From a checkpoint of a small image classifier: norm rmsnorm, width 192.
Rows from block 4 of a small image classifier, named by matrix and row number. Rows with one number belong to one neuron. Each number is 128 + 24 x the weight over its row's rms, rounded and kept within 0 to 255. All counts start at 0. Numbers have three digits each. After the name is the row's rms in percent of the matrix's.
After each neuron's rows are labels from the 100 images, of 14976, where the neuron reaches its highest value: "strongest on" is what is common among them. Only what is clearly more common there than usual is listed. The data: microscope photos of single blood and bone marrow cells. In brackets: how many of the 100.
# fc1: MLP up (model.blocks.4.mlp.fc1.weight, 576x192), inputs 96-191
# fc2: MLP down (model.blocks.4.mlp.fc2.weight, 192x576, transposed), outputs 96-191

fc1.489 120:133132130152093097113117178158164117071140126127169120112145112147120098110082135128104140129173104137128157090134123095099137124120129136115110149081147082105144148125079130140145110080142163135152104134117138092115154132176145134090173091118128146156149140123135148113154140144131134098
fc2.489 124:136153120140115153141123136115119108142124144068116138128145120136169145137122139120163106123097112124158123122117151117146147212120102171131088100105129110094119119155111150136148119123121160105104152031158148125154089118124111118156134147089170127137160101103130121123140124122135175116
strongest on: cell type: artefact (35); cell type: plasma cell (28)

fc1.307 106:114136130136038122121100125122148128108133137120137152155139087116120173146135105130140127112134096081146113102090160127103129129115135160123152129138113131101126194163100133140141107113154143141125137132120129121170129151155136087148127120185152115106179133156120118067152148120159150159
fc2.307 140:136075137121156086062156141095100123141106134155106129103114146155200107124134101150144135139138148151081165087122142107092142119129137074144135122159147145117139131120150148123119129150171072132125116138126160121113122164169143139129153116129140137120120146121150071114117129183163094130
strongest on: cell type: proerythroblast (26)

fc1.466 121:103125096135092161161111163133141183125192109129142108132082137105107158122135114134146146149121046100142135155132115127136140118153130142120128151155153092106127133133100127147146154158131144131147123117147101098152145083135115115120136103142127154139144142135161072132169133144124113156
fc2.466 128:098140148152083124152098113139129111129126132166144126159164094113051131171162146125101124146100128141130146107103123122126120113128158136151160127105131136111130139162127106111121106130101145133145127140106092115177154142126153117143127102188102142122153183124125121117146131110086154123
strongest on: smear: peripheral blood (92); cell type: myeloblast (86)

fc1.424 076:117150108126132157137137137140098093159123162127148109084127144130104088184091158163145126123161132160135150063130107149153139094115127139136130136122095120097126163123120147113147068135124155110096148154163149125133112139184121066118120152117125150128155179096144127066131173119137135097
fc2.424 055:146119155137132089092126118114141120100139084123081126135150105137159126147153159097139104157123117110081109147140151084093127164158123134125109135156163156200154143119158097133105162122125079168156113131111135137164135144107167159167138143122166130134183128144103155141140098127114069120
strongest on: cell type: myelocyte (45)

fc1.5 100:101148089125050163144101145127127132140170127149161142104086124111106169082136125130110154131115064131135093125124126130135128155127150153098131128122142096129162083162108102141126139146148155135131117074118116090165128124133122129106128102146157162128142138128156110118186118127109114147
fc2.5 086:174148116130094107133112113139164121116135109205149126118127109112070144160155130141131140193133119116127167137114098086096087094133186109120147115126164148096167170137132116129118121126110113102151140141130093147108144091122185131148143094144106166147126172135110122139156131133093131112
strongest on: cell type: myeloblast (100); smear: peripheral blood (100)

fc1.296 099:131123172096084128132125138127119126121151130136182139145142127137094162126115136094096131136125053108114113133098151116130092120124117151122137114123126091110118128146118115120148078097124174114128122089160121131140134086122113091116136097140137133158185139137117121155129111138145124121
fc2.296 089:160120146139077168142187133120120124123127146145097133092127136125134114153119140142148138116164123117113178094159162124139140154103130116118135155126140148118131119111149117109128124165146092168097150156185120096121142130176108101085165125089139104126095118097097105105081133148078131124
strongest on: smear: peripheral blood (40)

fc1.575 087:124133091125082125153122143174127144096162139133129158114133120112069141134114094114113109124144054138176111121110090123103119132118130126129133160156119123105128160114123152113148131136119147143114112158104118101155148137181135073131116098130130112155201150092104107091118142096137138150
fc2.575 071:145131128125076094087143088107132161139110134113151109128110131139129179111122111122113127129141097105133104154128136085098104096146101104115161095157135153108119127121149101094127122151157164125137107147061136134131144128102145139132123145118117130124108074184158148158119150133140108167
strongest on: smear: peripheral blood (38); cell type: basophil (33)

fc1.90 081:093152124152044145133121122148123124111147135150134121108102126115067131101118121118103109125116120146151110119116133103132146131112105181122162107162120096082118130144109121123152133142148158113148119128170165149179122079141117098102144085117136095130184131142137112151146112114147136132
fc2.90 064:160126178134038121116186107089090124158095138159156142105161145150093107120095167108149125125108097147120113112128133122133108150100138155133131114117128142111117102098127115094126106105116169172117096146162108158091153109114094105117151115103158127136125127122154115101105127121124126140
strongest on: cell type: plasma cell (96)

fc1.562 134:125122062132113143150132154138119134073149160106107166123131139128104117113080118125145124121110102091138112089111148147121120163121108178153115150125128116087110135171143137137120137085142153146121140108149146157145140094166098111116098147115144094138158134092090140108112173103152158176
fc2.562 163:126138126098113160151116108118111132133168142117162147164124173093126148132145109124128098115124125115110108135110113163162121183136148161113123172169102146142145118139135130136100130141119121113108138068193096145097097132113103097148115136150082128125136114104142095144140095138094149155
strongest on: cell type: eosinophil (48)

fc1.290 088:099155159114076130120121161139094154144119144138142171075120163117140110115112117074112156165127149173166077136104105115156137130129136133116160109168117141100150159117157137146136105156140134073133103100178120107112122098093124110135172112142132157176159139097132073077172118085134130117
fc2.290 066:174128131126118134138132103127132151095131131083161103171147112143166149139125102129156132146110074122140152113113123114109095181107157174122125137127124140162101147139160128128096147106117135142100172069138103205120123131123075104145114171144100152135101121138125147164099112147122128156
strongest on: cell type: erythroblast (91)

fc1.453 080:121178119124045088151116161119113147141107135182138146135102127115090166123147150146140150137116083163173139126130121133129113136155131157139151131148148052122149119133096151157159132154139164132166121146133105122121113125160083108141130084110150158111151150152126084116169097142115116116
fc2.453 065:127112118138111078130161114128136136135149122168134121136093116099097137190160146119113129143078097131115134177153118098121088103140163115145158141156150148140123123111139128120115124134130097156141097150134140097148163088115132138106085110160137124137105108132125133160125153129068080148
strongest on: cell type: myeloblast (66); smear: peripheral blood (66)

fc1.12 128:160123110128101154137133150112128129119163143126178107147115120121087176103105140148149119114114096089122095090096122133134123120139112169130112151082146109092105112150128098112110103111197147106132126112127117141159123106118126102137083144123169110136119111128177136137118068127105120164
fc2.12 132:088162146139071125143125168136125128160124121156102152110129134132087099133134111180131170158127119160148134136111120127123139089133118112178174112137111105112131164132088161147152112147118179113149098152151164116150083141160141103133149089114117112130183160132134088097162155131131165055
strongest on: cell type: promyelocyte (40)

fc1.513 111:135106122154102114118134148139118149080123108121134116139137138162134131105067123089124133139149127130088116144143149125133113155129110177129119136112166122119086108180116103130100116074104172131149079100149125129135146110094127141136168103168152091142133107122115155148103134123121124167
fc2.513 113:098169149123114135127120125158162125146123127092095123121149089110179143145158169109144113133114131114148139177130121095101137204137110146138113122162113130177123179151122138136151149127102125144146141069157134117134063119126167161154129138103146117118175093133127136142114135101149118101
strongest on: cell type: monocyte (29)

fc1.202 125:148136132147024112147147156104104146128111161141148129131150127105096142127130131156116149139119081145160117122100142139159148149145132153131133116123127122096134115141083127112119086132147173108102147145176151134158105076133131108097167128147127133109136114090104102116147112090114128121
fc2.202 114:148138128157108136172106126120149137147134115122101132084134112099110125142166145161131123151114129155160145155131167143153135120165153164118132079094114143121111100168168129106115117148130095143130134081095113135148148125092131153095118148145137120141089157126115176119169120086087132125
strongest on: smear: peripheral blood (95); cell type: myeloblast (86)

fc1.87 093:126147106183103119133146151095108123151133160149170114091174139102104156138136167148153133114128144108116151112095149131142137129144122166140186098171119130116123149141126109099114105134156174125108144137159150146147141160106103112147179109143127140066112111121108101121115150135106137131
fc2.87 067:124119111084139125103178098116142149096133166118093156133127153116133136111125095134101127132155102137141104167133115134085078144107112139124144128158124084110152114067128133138116145141094151157108127173115142085094100077088134133068143143106148123192149145145108139127138116123125110149
strongest on: cell type: eosinophil (86)

fc1.428 083:130159140145057130121111193155114138110141145120148141133118116125112143124123106149116141139147090150138129131109127097155146154152103114130117151134130109112123153167111099131160078103169182084134147097133127168131136104156120108099177107160115135137161145118120104109141113123126142129
fc2.428 055:134111140118068111131160086130156132127158145155146172141097149128160153118139089137109081108148060094121121147134153129129092171125107108128115138116115107107095107138138100137145147165116143114137131117151122113143123136107128064115106157121126128110160095151138155162106142139137124138
strongest on: cell type: proerythroblast (53)

fc1.474 100:142139155132099120126164139133131101108150122164152148120096128127118175131147099172116130126136111151119152130115091141165146150137082152133117156119138115123115091110103147135139063105130157119147100150204110129113089096157121154108151088132095116092128108080169088150165108152105128111
fc2.474 093:128122129150148120121156154146125157096126120134128099115118115138113104064135123122125113136145115098147114123133121139088123109109124091099150121085149120105160157087141131116168137114131122123148137185121129137123141096226135138116138157075103168154093115131102119102101148145134152097
strongest on: cell type: plasma cell (53)

fc1.457 084:160109149149114141118165141115062091130131132119144121145149134129097127146124105123115167126119137136112081081084191124139153124135139125139141088137146126099125102180112128120127066156157135123112147128175123132142122121137127094140136112170128127115116126142156071134134093159124142122
fc2.457 088:129112127128137105149102140157160097103138116145142106167123143117131131104130109148115080129113114106136127188166133138135085089136152147085119149087149133167117137144136180144115132091072114126172055129134136120141091108129105169125112128160094136127178157133114155152114140138111100147
strongest on: cell type: promyelocyte (65)

fc1.299 129:094126121103081194146142121121078157136109136123124154114119138147111157105131111130132151110118068139158120118118106173125127148141113128104114144135117102119122132157119130111133172066149143131136165086135096127121106121137120134105157134104153104102155120088144147116153126115135145151
fc2.299 170:130135104110128141163091111143138124125118165092111151154175114110146142162145098117119129120128153098126173106128090124121149186156112126137109175107095166140132151154148112139094152139135122128097169104128130157107105119127144105113119159152115101129143105125112159132115123102135145136
strongest on: cell type: blast (52); cell type: artefact (27)

fc1.429 094:124134139141050148148099125151142135145157112142159138109074140105108165127133112145132134112142059110139125078102131152127098115138142159094114159119138068148123134150119134127118165133146169121121116115105119091160128135118112133148110088158132164140157140160163075127179103118106106151
fc2.429 087:150131137153089100133125112127121130136136107173121131090140106111081133171159139138128127160136142136122139132114131117140119085120161118173167115180144183120149107129148114122125129147127112151171118139131107096136155108118197126133117115161099170130113152120133134103157132145095108112
strongest on: cell type: myeloblast (100); smear: peripheral blood (100)

fc1.271 081:138136151135093131148114138139164127115128144123148121136143112120134184162109116159134136155155115128100157088080141127135125168137091124102128128116151123112101115149140116122116118105147151125184139092182171162146119109161133130101156146118145118135182090101127114152164077156124129112
fc2.271 068:127088154099113159115151066110158118122105119091115130164125111122153105092134136164099119121145114115128132128168175150144145171121145170154144152107081115135094131148132106131095135148111114179120105066119100117111141149128107139113091116141116096138080116137123151119121151127145148133
strongest on: cell type: blast (55)

fc1.434 107:115153123135092091105112173153141106114138128147137099106160127126111121111080124133119127154167109144164145120117125116113125158160123129107115141109145099126129156140082137122127099090141166107150073126133119121122140116124133159092161106124142135104172133169135131122167153121116087134
fc2.434 091:151148083148075173203144124126132115111162138125150129103134101100132173141129148104156098107107087075159136120138139107162122164118109142102130139091097085107143137151102105102154115157125131122113122096157115112155119096105104091145136136097118173150136105097108117128118153091110172128
strongest on: cell type: eosinophil (81)

fc1.89 096:130098134136113128147103121111117158145123181090130121160152099124114139128143141144095119112147090113121097124100143151109132133115116137100126125136139140061091127176138122108146098178141127149092114089088159099172145161113115086133118141154202083125135109185144113092102120116138147183
fc2.89 114:115147148142104115124131144110100103172101122163133157119127149129137114118130105170132156112113131157124145148144121139114145094136134113147145129174113118146131137111095201167138125120126131137134107161155125113122063140128123141192123087140090138095157160116130096117166119156133115089
strongest on: cell type: promyelocyte (47); cell type: myelocyte (38)

fc1.91 121:122150105169066105139125145135147147075146147121160094125161136095089125126091135147114133142119102123109150133123163148121126114123105143163152143108150127101112121135067141161133102067114160130133098140147161117149131057113117100120131080170129132106153137121092137128145153135122112123
fc2.91 146:120145171144117157148124138129105091170122142114128094104153127093106105153128176074167114113118137122124103100104140150185173181127121144125114114118087118096142070145138087087134073139139135122122114108142107115167176164143115093110142166120129133113106124105145129117125115116102145101
strongest on: cell type: eosinophil (59); smear: peripheral blood (59); cell type: plasma cell (40)

fc1.173 147:115137135156099149176122136145122139125120164154125119120128109113102170107145148188122135121094091108132136085119102142143133103151119182129162168072134074131123108157099114132132123131149173168114147151111110166171104135160098136096128111142135113102106127134117102150104115125090153097
fc2.173 178:110108115140127106075149127113123113135111120121112107087134117153135084147096165124141142159160156162123126125097148119101153104147117092155153069127165141107104140114144110089149105145156125131134112125124168113141148159155160153136173136101186130149092120140123113118113130117168115099
strongest on: cell type: promyelocyte (35)

fc1.476 100:125159102124083107165124128109128129103155128148123125068097136095084129141130136147128102141128098144181121152126101121128147124140105124160144114121119102072128098102118117096154128179167161126131112136154156144180099103147130106127114146100174116141148105155138067114152136129146119101
fc2.476 094:075153146129141152108110127198150133122138096099103145139149063141111136105136148140095129120141177115128158156093127070085161134157105123115133115114138164131087153140143112115160107109126102110152128150116130096158109116140161125125181148106139094138126105146117133133087144096123171098
strongest on: cell type: myelocyte (39); cell type: promyelocyte (28)

fc1.179 082:132160102145105106151099165126120092130106165136139104080148102085105144158143141162114138113149111119161121126124107102136125136124132160123149135125096134092150162088084106098147126158208147167077128155084173137138105147127153073132136113115126185141143117135125117101151126113153121107
fc2.179 061:079145180081099153149127084142127124161116089113103143184129151128086105122141128128116167135148090129158103177137088149088129131124081107123144134127126175162122143152150120128141126132082114117166112121157115112122106130129154140171104150112125137117170146113143115109153112110114166146
strongest on: cell type: myelocyte (29); cell type: eosinophil (25)

fc1.531 093:122147137141113145131111173145164162123112152097128150161135138109105140113134093153127142121113102146184139130102097131090114129148113132127107163112153108115143161126120117154120169137151165110144142140100155112182095154135147128125096111137163100129188127146143147103137140093148139143
fc2.531 081:117141150149192140100135121132093097122128129117130145150101147137132138101116128145137098105111189098127134123119109121179182125140104088098125119118096151116099101169162135142102089112129061104137103146120110157123102099124107126161169171099088093108097107121134107159094087131128123120
strongest on: cell type: erythroblast (84)

fc1.189 098:089107131134087164138143111132107149158144095144108136140107121140118162137140169098085119088118105097125107160144100090117095129161109126112113135161139086141105128157164111102121156142136124107139097095136122093139136132118090130137171120118166075109122099142148166127114103109149110148
fc2.189 093:103122135161067111096130122139103097100083142129123087149170098124132097160105175087110125114088169123109108080121161117143150180125098115134136148107119147162102124148131084103116094092126138175142134148110160105183173172140116136122102119137121096125137140108135153123101128136113138100
strongest on: cell type: monocyte (70); smear: peripheral blood (48)

fc1.3 088:132120115174114122137152163104095129108128179118156126160146129097084121108101084136116153163070117120105129106105154132135130158129106158189155134177130138102096150146132111136097120094167149112153130153161162141123076082124146107116143131140138082096136093105109122113136142162132118117
fc2.3 078:132070095060140103084141111098161117090120130116113106144118157136165104147078145132125145141135137139088134111155127099161141111141137102112103138107132107114085102097107121112093114143140121138106083102087112094104162163136102130120132115149169099197124111168146124149133128124120098119
strongest on: cell type: myelocyte (35)

fc1.114 098:094157123147101156130115192140083160120129135136143086097123132126106105139120139138128160106151120128136140080107148114152138169155115149137167115180111118065111143166103135107140124135140187111125141120157159124133115123146122116138156093132096144104144121101146060120160145130140132153
fc2.114 085:153118094121118095124145114160130149081142158142155118152104159131086096121104082140085138096157089139144149166145119123080087116111133106137151133107139109123160131104101124124154109165117175139120085162163120098092128091101132119099157098109105128169120125140132106092094138096117135176
strongest on: cell type: eosinophil (98)

fc1.116 090:108132112157095114161165164171137158129153140137129151130110115134099153146140111154100148164136154124122146134100130085117128144112144109145124176142117139122155147128112119128100171106147171146141145151138159107152102122173139091115173100159116109117152152100105144094133206113156120136
fc2.116 098:151126149078128104106115109112143111136120123141120129153160141141149075161162118111134135186122143132109111100135110169151152116133127119106137117115176144135150108110143134139132057143125100115110154155135142113120125132102158132100118129143138114175140156135126081126100058123150154118
strongest on: cell type: eosinophil (57)

fc1.155 095:114163116123099135119124171114143120118117190128126141094145137120108113143091157125099127138152143150160147119117129142117136132138106099126138129120094141063150156107098114078152135153179181149082114142119154140152134165156119062109176135115140171126104137145148139080126177109150122135
fc2.155 072:092150160095111155156098143185161137140119101094121124148141100101109114094174168120115151155154143144127137187090098155069104121143126155121146127119141147147167161149138130132142111135083117128152108163151127118122088121090199144110131144141156147146171172129109116102139093089115138118
strongest on: cell type: myelocyte (58)

fc1.99 085:146153139169072115130128167142087171094118136104138108073068126129123130144120137111098136121136130116121131139102139129159153209130112138136131111120111107065110116129146116097153119121186172124144099091148152136146124143140137125108157114087122103114126078120115133132128151123140129137
fc2.99 074:133158107139177145147084127183187091101167109063147108148135122082188109107127111135127152131154185131133120101086129119117173129138146162111111127117143160145129106188123137164128094153112100140117121083142128109131110129143147130119144140159127134116103132106091114125131138131103148100
strongest on: cell type: promyelocyte (45)

fc1.137 087:123130104119095139137151179178109064120161127149158160057144097130143147146112173086143104126146101145151129146093143098143130152134116126118116134134118089143145185137110112093116134105146134100151103112172145112104117127177135134134146109108105167114169149130127084144167156087171102123
fc2.137 059:159128120136224099121123155082152124145140134120116135106135154122169111124124142169148113131101127125110108106114157200124158153144133175143142139147126132107118121114099164146122142106128113142129123089142140120134101111094100120127085140126131129097085078115117158191128081163103107116
strongest on: cell type: erythroblast (52)

fc1.418 096:125127141138093157177121180165129137140121142146127144083128110135144141142133129129140121136152100163143139121092108118173152165149120137110105127138120122121134148139148128094119138124168148063127139117214088122138115090118144121114132139121131105156163123083166077143177109099110128123
fc2.418 076:142139117137109141127135115104173100090134123079147137159177130126162102104116123135129114132133116120128138091124158144117161179133115154159112142120122106156086155136155115128107096109120135151104133075152130152138100126136115117105096168079103067143134086140111150149107116133159178119
strongest on: cell type: blast (49)

fc1.234 090:137130111131103116161113137135144135116157140145152183112137123132088144134114133126169117125126058123171127114118127142145104138123079161110110162103127056088125163150083131125146175082146163122141105134118126124172151111157088105125084137084159096141147130110127139112158139120141142131
fc2.234 089:138139155155131147110138130139101138137124142116157153160111115128120174106122113164101114089118151081093163140114116144137129145149106126147124171126113157166086149136119113134115145102142135134128148167146124177125065112137103131157150135115099083072136084115155128171122125136116110130
strongest on: cell type: basophil (30)

fc1.147 088:125107090153098114128147140144166171091172165142151141122097147140106145113136121137130128148142079135157144108089107144115127088123108127126129149113147107098109148152115124132126164093183195108152148127131158126153113138168130104104091113118158111120188101128133135134136154125157127148
fc2.147 065:155114148142151124102159094137093125147139128125165150173079119121086196081148140168112127091131132086129129154118110104107109126181100141107160130106138147138071113166148116125151147153136088124130130125099124147128081104085110147163169164104108074112110098181149106139111092123146135170
strongest on: cell type: basophil (36); smear: peripheral blood (36)

fc1.33 085:135161107153086124137100135111145136142127157129147108095130109125151106175102182145106139146160144124145151111135110129141139148102128122141146125137118104081153152087087096098152099194159145162077137132112138076172110149129154087079147116128161162137122117139121156085137130083134089114
fc2.33 070:102169164105101140152097119177175118118133135088121140185156092110103095124176116121138123147155126112111132146098113137080146141146103121104116145114107172152144148159162122139130112131083096125147105147142122111130063102153197115123131113128126114123188170119119154133105104077116185103
strongest on: cell type: myelocyte (27); cell type: eosinophil (25)

fc1.252 082:127119116107079143138157146117112118117145136134138168095145134151127133098134140127112113143118101166137144127093152145106155149168120145107141107129140069117142143166122146099140136100138154153099127075182121119133160107165111151105175111100136097124169138122120076144164114109123128129
fc2.252 061:115174136145145117142116156138157121118142128083108113104140092091178145111118120107134124130118118123136158105135097151146155184155138129168097149118149152106151084123137105141117122112134114085162114076110094125139106104121123156089142196119135127087086076109116157131132121120123143097
strongest on: cell type: artefact (38); cell type: plasma cell (29)

fc1.463 132:105130153145083108108119179151108135092112135124155134129136132158122113096084127148101116115170126144089105104096142142166127140156089148122116138110162140140107126162076111131126053077124179114146102111123137127156122161127112120095180085160108115145163132127134120114128155141122141158
fc2.463 162:116145145130139144154118115129137132149169139088123173140123113113214176130158121123126116130117127098134115144103119093126154182127112144123081143129124125139089146188135135138134138145130121120112129053125133121148070135138118126140125142121158106112164091145120130151131138128158128117
strongest on: cell type: proerythroblast (54)

fc1.216 089:117135104113074115148137147148133118104135115143149163098130142138110129134103146126148118142132103167203163112118114104122139157142153120148130111161117060121130159134099169120133123120144179089094145136143142132117129108134126141161190076089099136170213176119123084120148157101143136102
fc2.216 065:158120129097096143138161122067100137146095142114095131109120158136139133158116116121145126132086072123104134128135100180180101164133139108137121131127127115081146122082121097114123152151167133121112187096101122088105133117158117072152079160127165157133087093093172091113103113143143136158
strongest on: cell type: erythroblast (65)

fc1.73 088:112141156155118153126124128150101096146112139140138147145136132144093136134102103126095143110158126143111116088134162125132132119097128128103122133117093121111101128160113136135137084105156156102113159100159113134172102144131104087087146065155109113118162144147153091105127126119118154103
fc2.73 090:121136125141189114145064125141138102149121143141147095163150091109102134151136128159129093129117151098123145148121091126114137070171093132077149164097129129138128134134124144148145115133115158131126127141126131147164064126146140096117112116166039136144158149145151115135086120129096158108
strongest on: cell type: segmented neutrophil (87)

fc1.371 076:094120125140048150139104122165157148110135135133129155111114103108072141081145143133106130132128042119155126121103106130111115086132128142106142109118108094112154191114096148136158130096115128125145129138092118132189123149168121105129109099149121120121186167117122159120137147155157137136
fc2.371 070:147095123123104106113175068103101137142114125087120156178157130136091134166136132111087131075123114105137138169164145119139089148096135125108121149149106183147099131127134137117108109120088079158123129163155124139121147147074119144118150125135119102076133138162127150116091112144133113181
strongest on: cell type: plasma cell (93)

fc1.511 090:131126130154062137137134194105092154139111110121102131092087159108141116129135152154150121127114096102150133081088125138167131160154117131114152131127138106085098118135115137106143132121145187098135149106164135126139114097135108143125158128112122099112135108078147097137162101125110132150
fc2.511 088:170157091146138118135119135155172068103145135046150126128152106110173136140094126113150145162155152123129152095118135119113143175126153166154086128109147138103133120178136116149127100150121133128107131059158133132125090134170168109139115158102153135145152118119088133095113152127148144108
strongest on: cell type: promyelocyte (39)

fc1.38 106:133103089181089103125125092109112176096151164113151116131081163117125150130120119131101156086154100148110158122117134126107111127168140117144157134148170119107107120126086117144092151141162164117114135128110159111116110146139087135109124093156136118132150106160160140154157143142129092150
fc2.38 105:161126144095113101116134120123176108101147162089101144141145085119154109111122097119114101123166163096084147134142127104125109164094138108126085157114148157129135144104142093143086116123147102176126126154072130091090134138146163126106102142136166114166130109129100153134112119170137092126
strongest on: smear: peripheral blood (66); cell type: monocyte (30); cell type: platelet (28)

fc1.497 050:145105131100117127147128178112135124101161144129148118147145122100114136144106142150110119125131125088158136128069152117132142116098124100130129155107119129119175126158087060116113141146128120125084128124149183145092102115149079162158145140144131119106099131162115108173123132122140079122
fc2.497 031:114144139130128165099151163116138096109147112140075122109116119134133132126093139110143114131129086118128114112138095103146128142143119165153155122163125139162132040110142138150132110133151093126113104101156100140100111116153127076082107121129168126116145121151156150127115116130142163072
strongest on: cell type: band neutrophil (31)

fc1.553 108:105157109139105156135109158128099157126108154125148107122134153086097113137130156117108142097146146142122112106105151171140160172142157185134174129201126137132147121146087141124115131134127180107091161113151130087126139109098110116126170100172092150102108148110125101099139152117102140138
fc2.553 092:142093085121089124110175084120115147092132154152144155134064149137060123116136116139077124104149063132126123168147125132108077089105139086139166132129142090100125116106129121105125112139162120129144117150138143072130139071107131092090159125103124091126125114107101121104107111115099125135
strongest on: cell type: eosinophil (53)

fc1.335 112:101113134149096129127125153108099110138136140146156152116135126126078096144100134131097107081120111112102105116113163140146148119116140165137170115137096101101122150141095119111132092117150164115109116107164140109165149168147084076133119112149095108088171117133157066124144166130151138139
fc2.335 114:122138153127135108120136138119101116129087113154153102078151163143112085100073176082144093117130130144125081104160104118157128143099143147128125130146108110136136093075113103083124084103110126111129095160137080113121177167123098133162162124096128153166089146111144145158125131117105113125
strongest on: cell type: plasma cell (73)

fc1.228 117:122148114109094095099119113128107082150105124144135149064129134133138137142118153103141139112123148163147146157115142077116140149129146107129113111144100118137130199132134133100155112125115116091110123117180142109103131098105145151178161084113146158142160127136132055123142158102158106141
fc2.228 117:171154114118117130167109113123133162155138155131116117154107125097135151135164110115170115155118083106122166136156102141168097149116149158101097181132081153130146097127128131140123174146115108130128156106145097173113125093120134117113094155145096175137125122107130139154125115127099125130
strongest on: cell type: erythroblast (70)

fc1.243 094:116137161097078146154139171151088115184115164130160148095125147135122172167140139097120152152113105173187116136107098152162125172140117114141107129165108124133158135139131130111136129165129140106128148117160108123112115101107133136123158124127130152146137135108145095091205117072124126131
fc2.243 072:168126101119094146146120137106149129075173102113157134177114139115130125130123126161158123126112074118154150088113125170120137147148108155120137110154143118137131128123173173130117141115115114108134161083146113151116065082131111154114095164112093104141128106119112143157101099137120142116
strongest on: cell type: erythroblast (86)

fc1.559 086:110120123122109151131109171141092151126125129137146128132087154110094116094102098132093165092120109134119066128111122158176095109095134145133105123131134110122152085122097144114154080143139159119136114149120151104156141115131088086097075105173122125164127152089194127091131116151124169168
fc2.559 058:106151145142171151157109094152116152130139107115096105151139148109127146083157111146106123124100168103141123135130139147116159119164080084142126094181104167126123123131163128132146197131071131156100172102133149115128138125120118152149189132132089139094108125117167160168119134119134169151
strongest on: cell type: segmented neutrophil (42)

fc1.309 125:098132078176090126127151164115144105142106125158133149098121134141106126153118133160144117101141130184121134128110138125108093113113163157164156105195144101140140162095120133137097145117140157082148108156148130110108138157112116127157129087154104130100140151125146131099211143147123094132
fc2.309 184:128138118087121129123088125144134164081156123074121124148115135131175160093126105112080131113152182107127138142144096084084122142163120099075099158105155145173128140127143128152109162139110115139123160124059138113111110122118127161097112136138134131140139125182140132164124127131153117161
strongest on: cell type: erythroblast (94)

fc1.139 085:094146119139121147142095173134110093125102188130144108114149139118105106158119160145136099125168125150156103115123108130154144132161152142131141157112105107116117155154111121081144036115138170124109130138165133150143110136158129102098158113141121133143153157136134135115134126059119147115
fc2.139 071:164127107129143090134133137145159145133135130130138118111146092114165152130143130088169093168088151147112118135123119090099123143134132160113094142128158161189116163157144128138104131106118124139176136127149143145131141128134168189140146130144177139093171146134103117144137098126114085115
strongest on: cell type: lymphocyte (69)

fc1.177 108:117165149128118114126112130182163107102110179145155129143144102145074145126133144122099109105175128092132124114120103128130110131144125144117137158092102118125126168144109123110147097058142174117101127144085127177145127174157114079085127129151115138108147148149073163118131180113128140098
fc2.177 116:077123162151118190137130122150090157177129102142117136158169099143140119130140130068127127095129179136093125110104142128125165174120130153121118123149125161173110158176139131147119128097094104122146109136162118116149146171123125153158145135173124126105165155137171148130123130135118141138
strongest on: cell type: lymphocyte (96)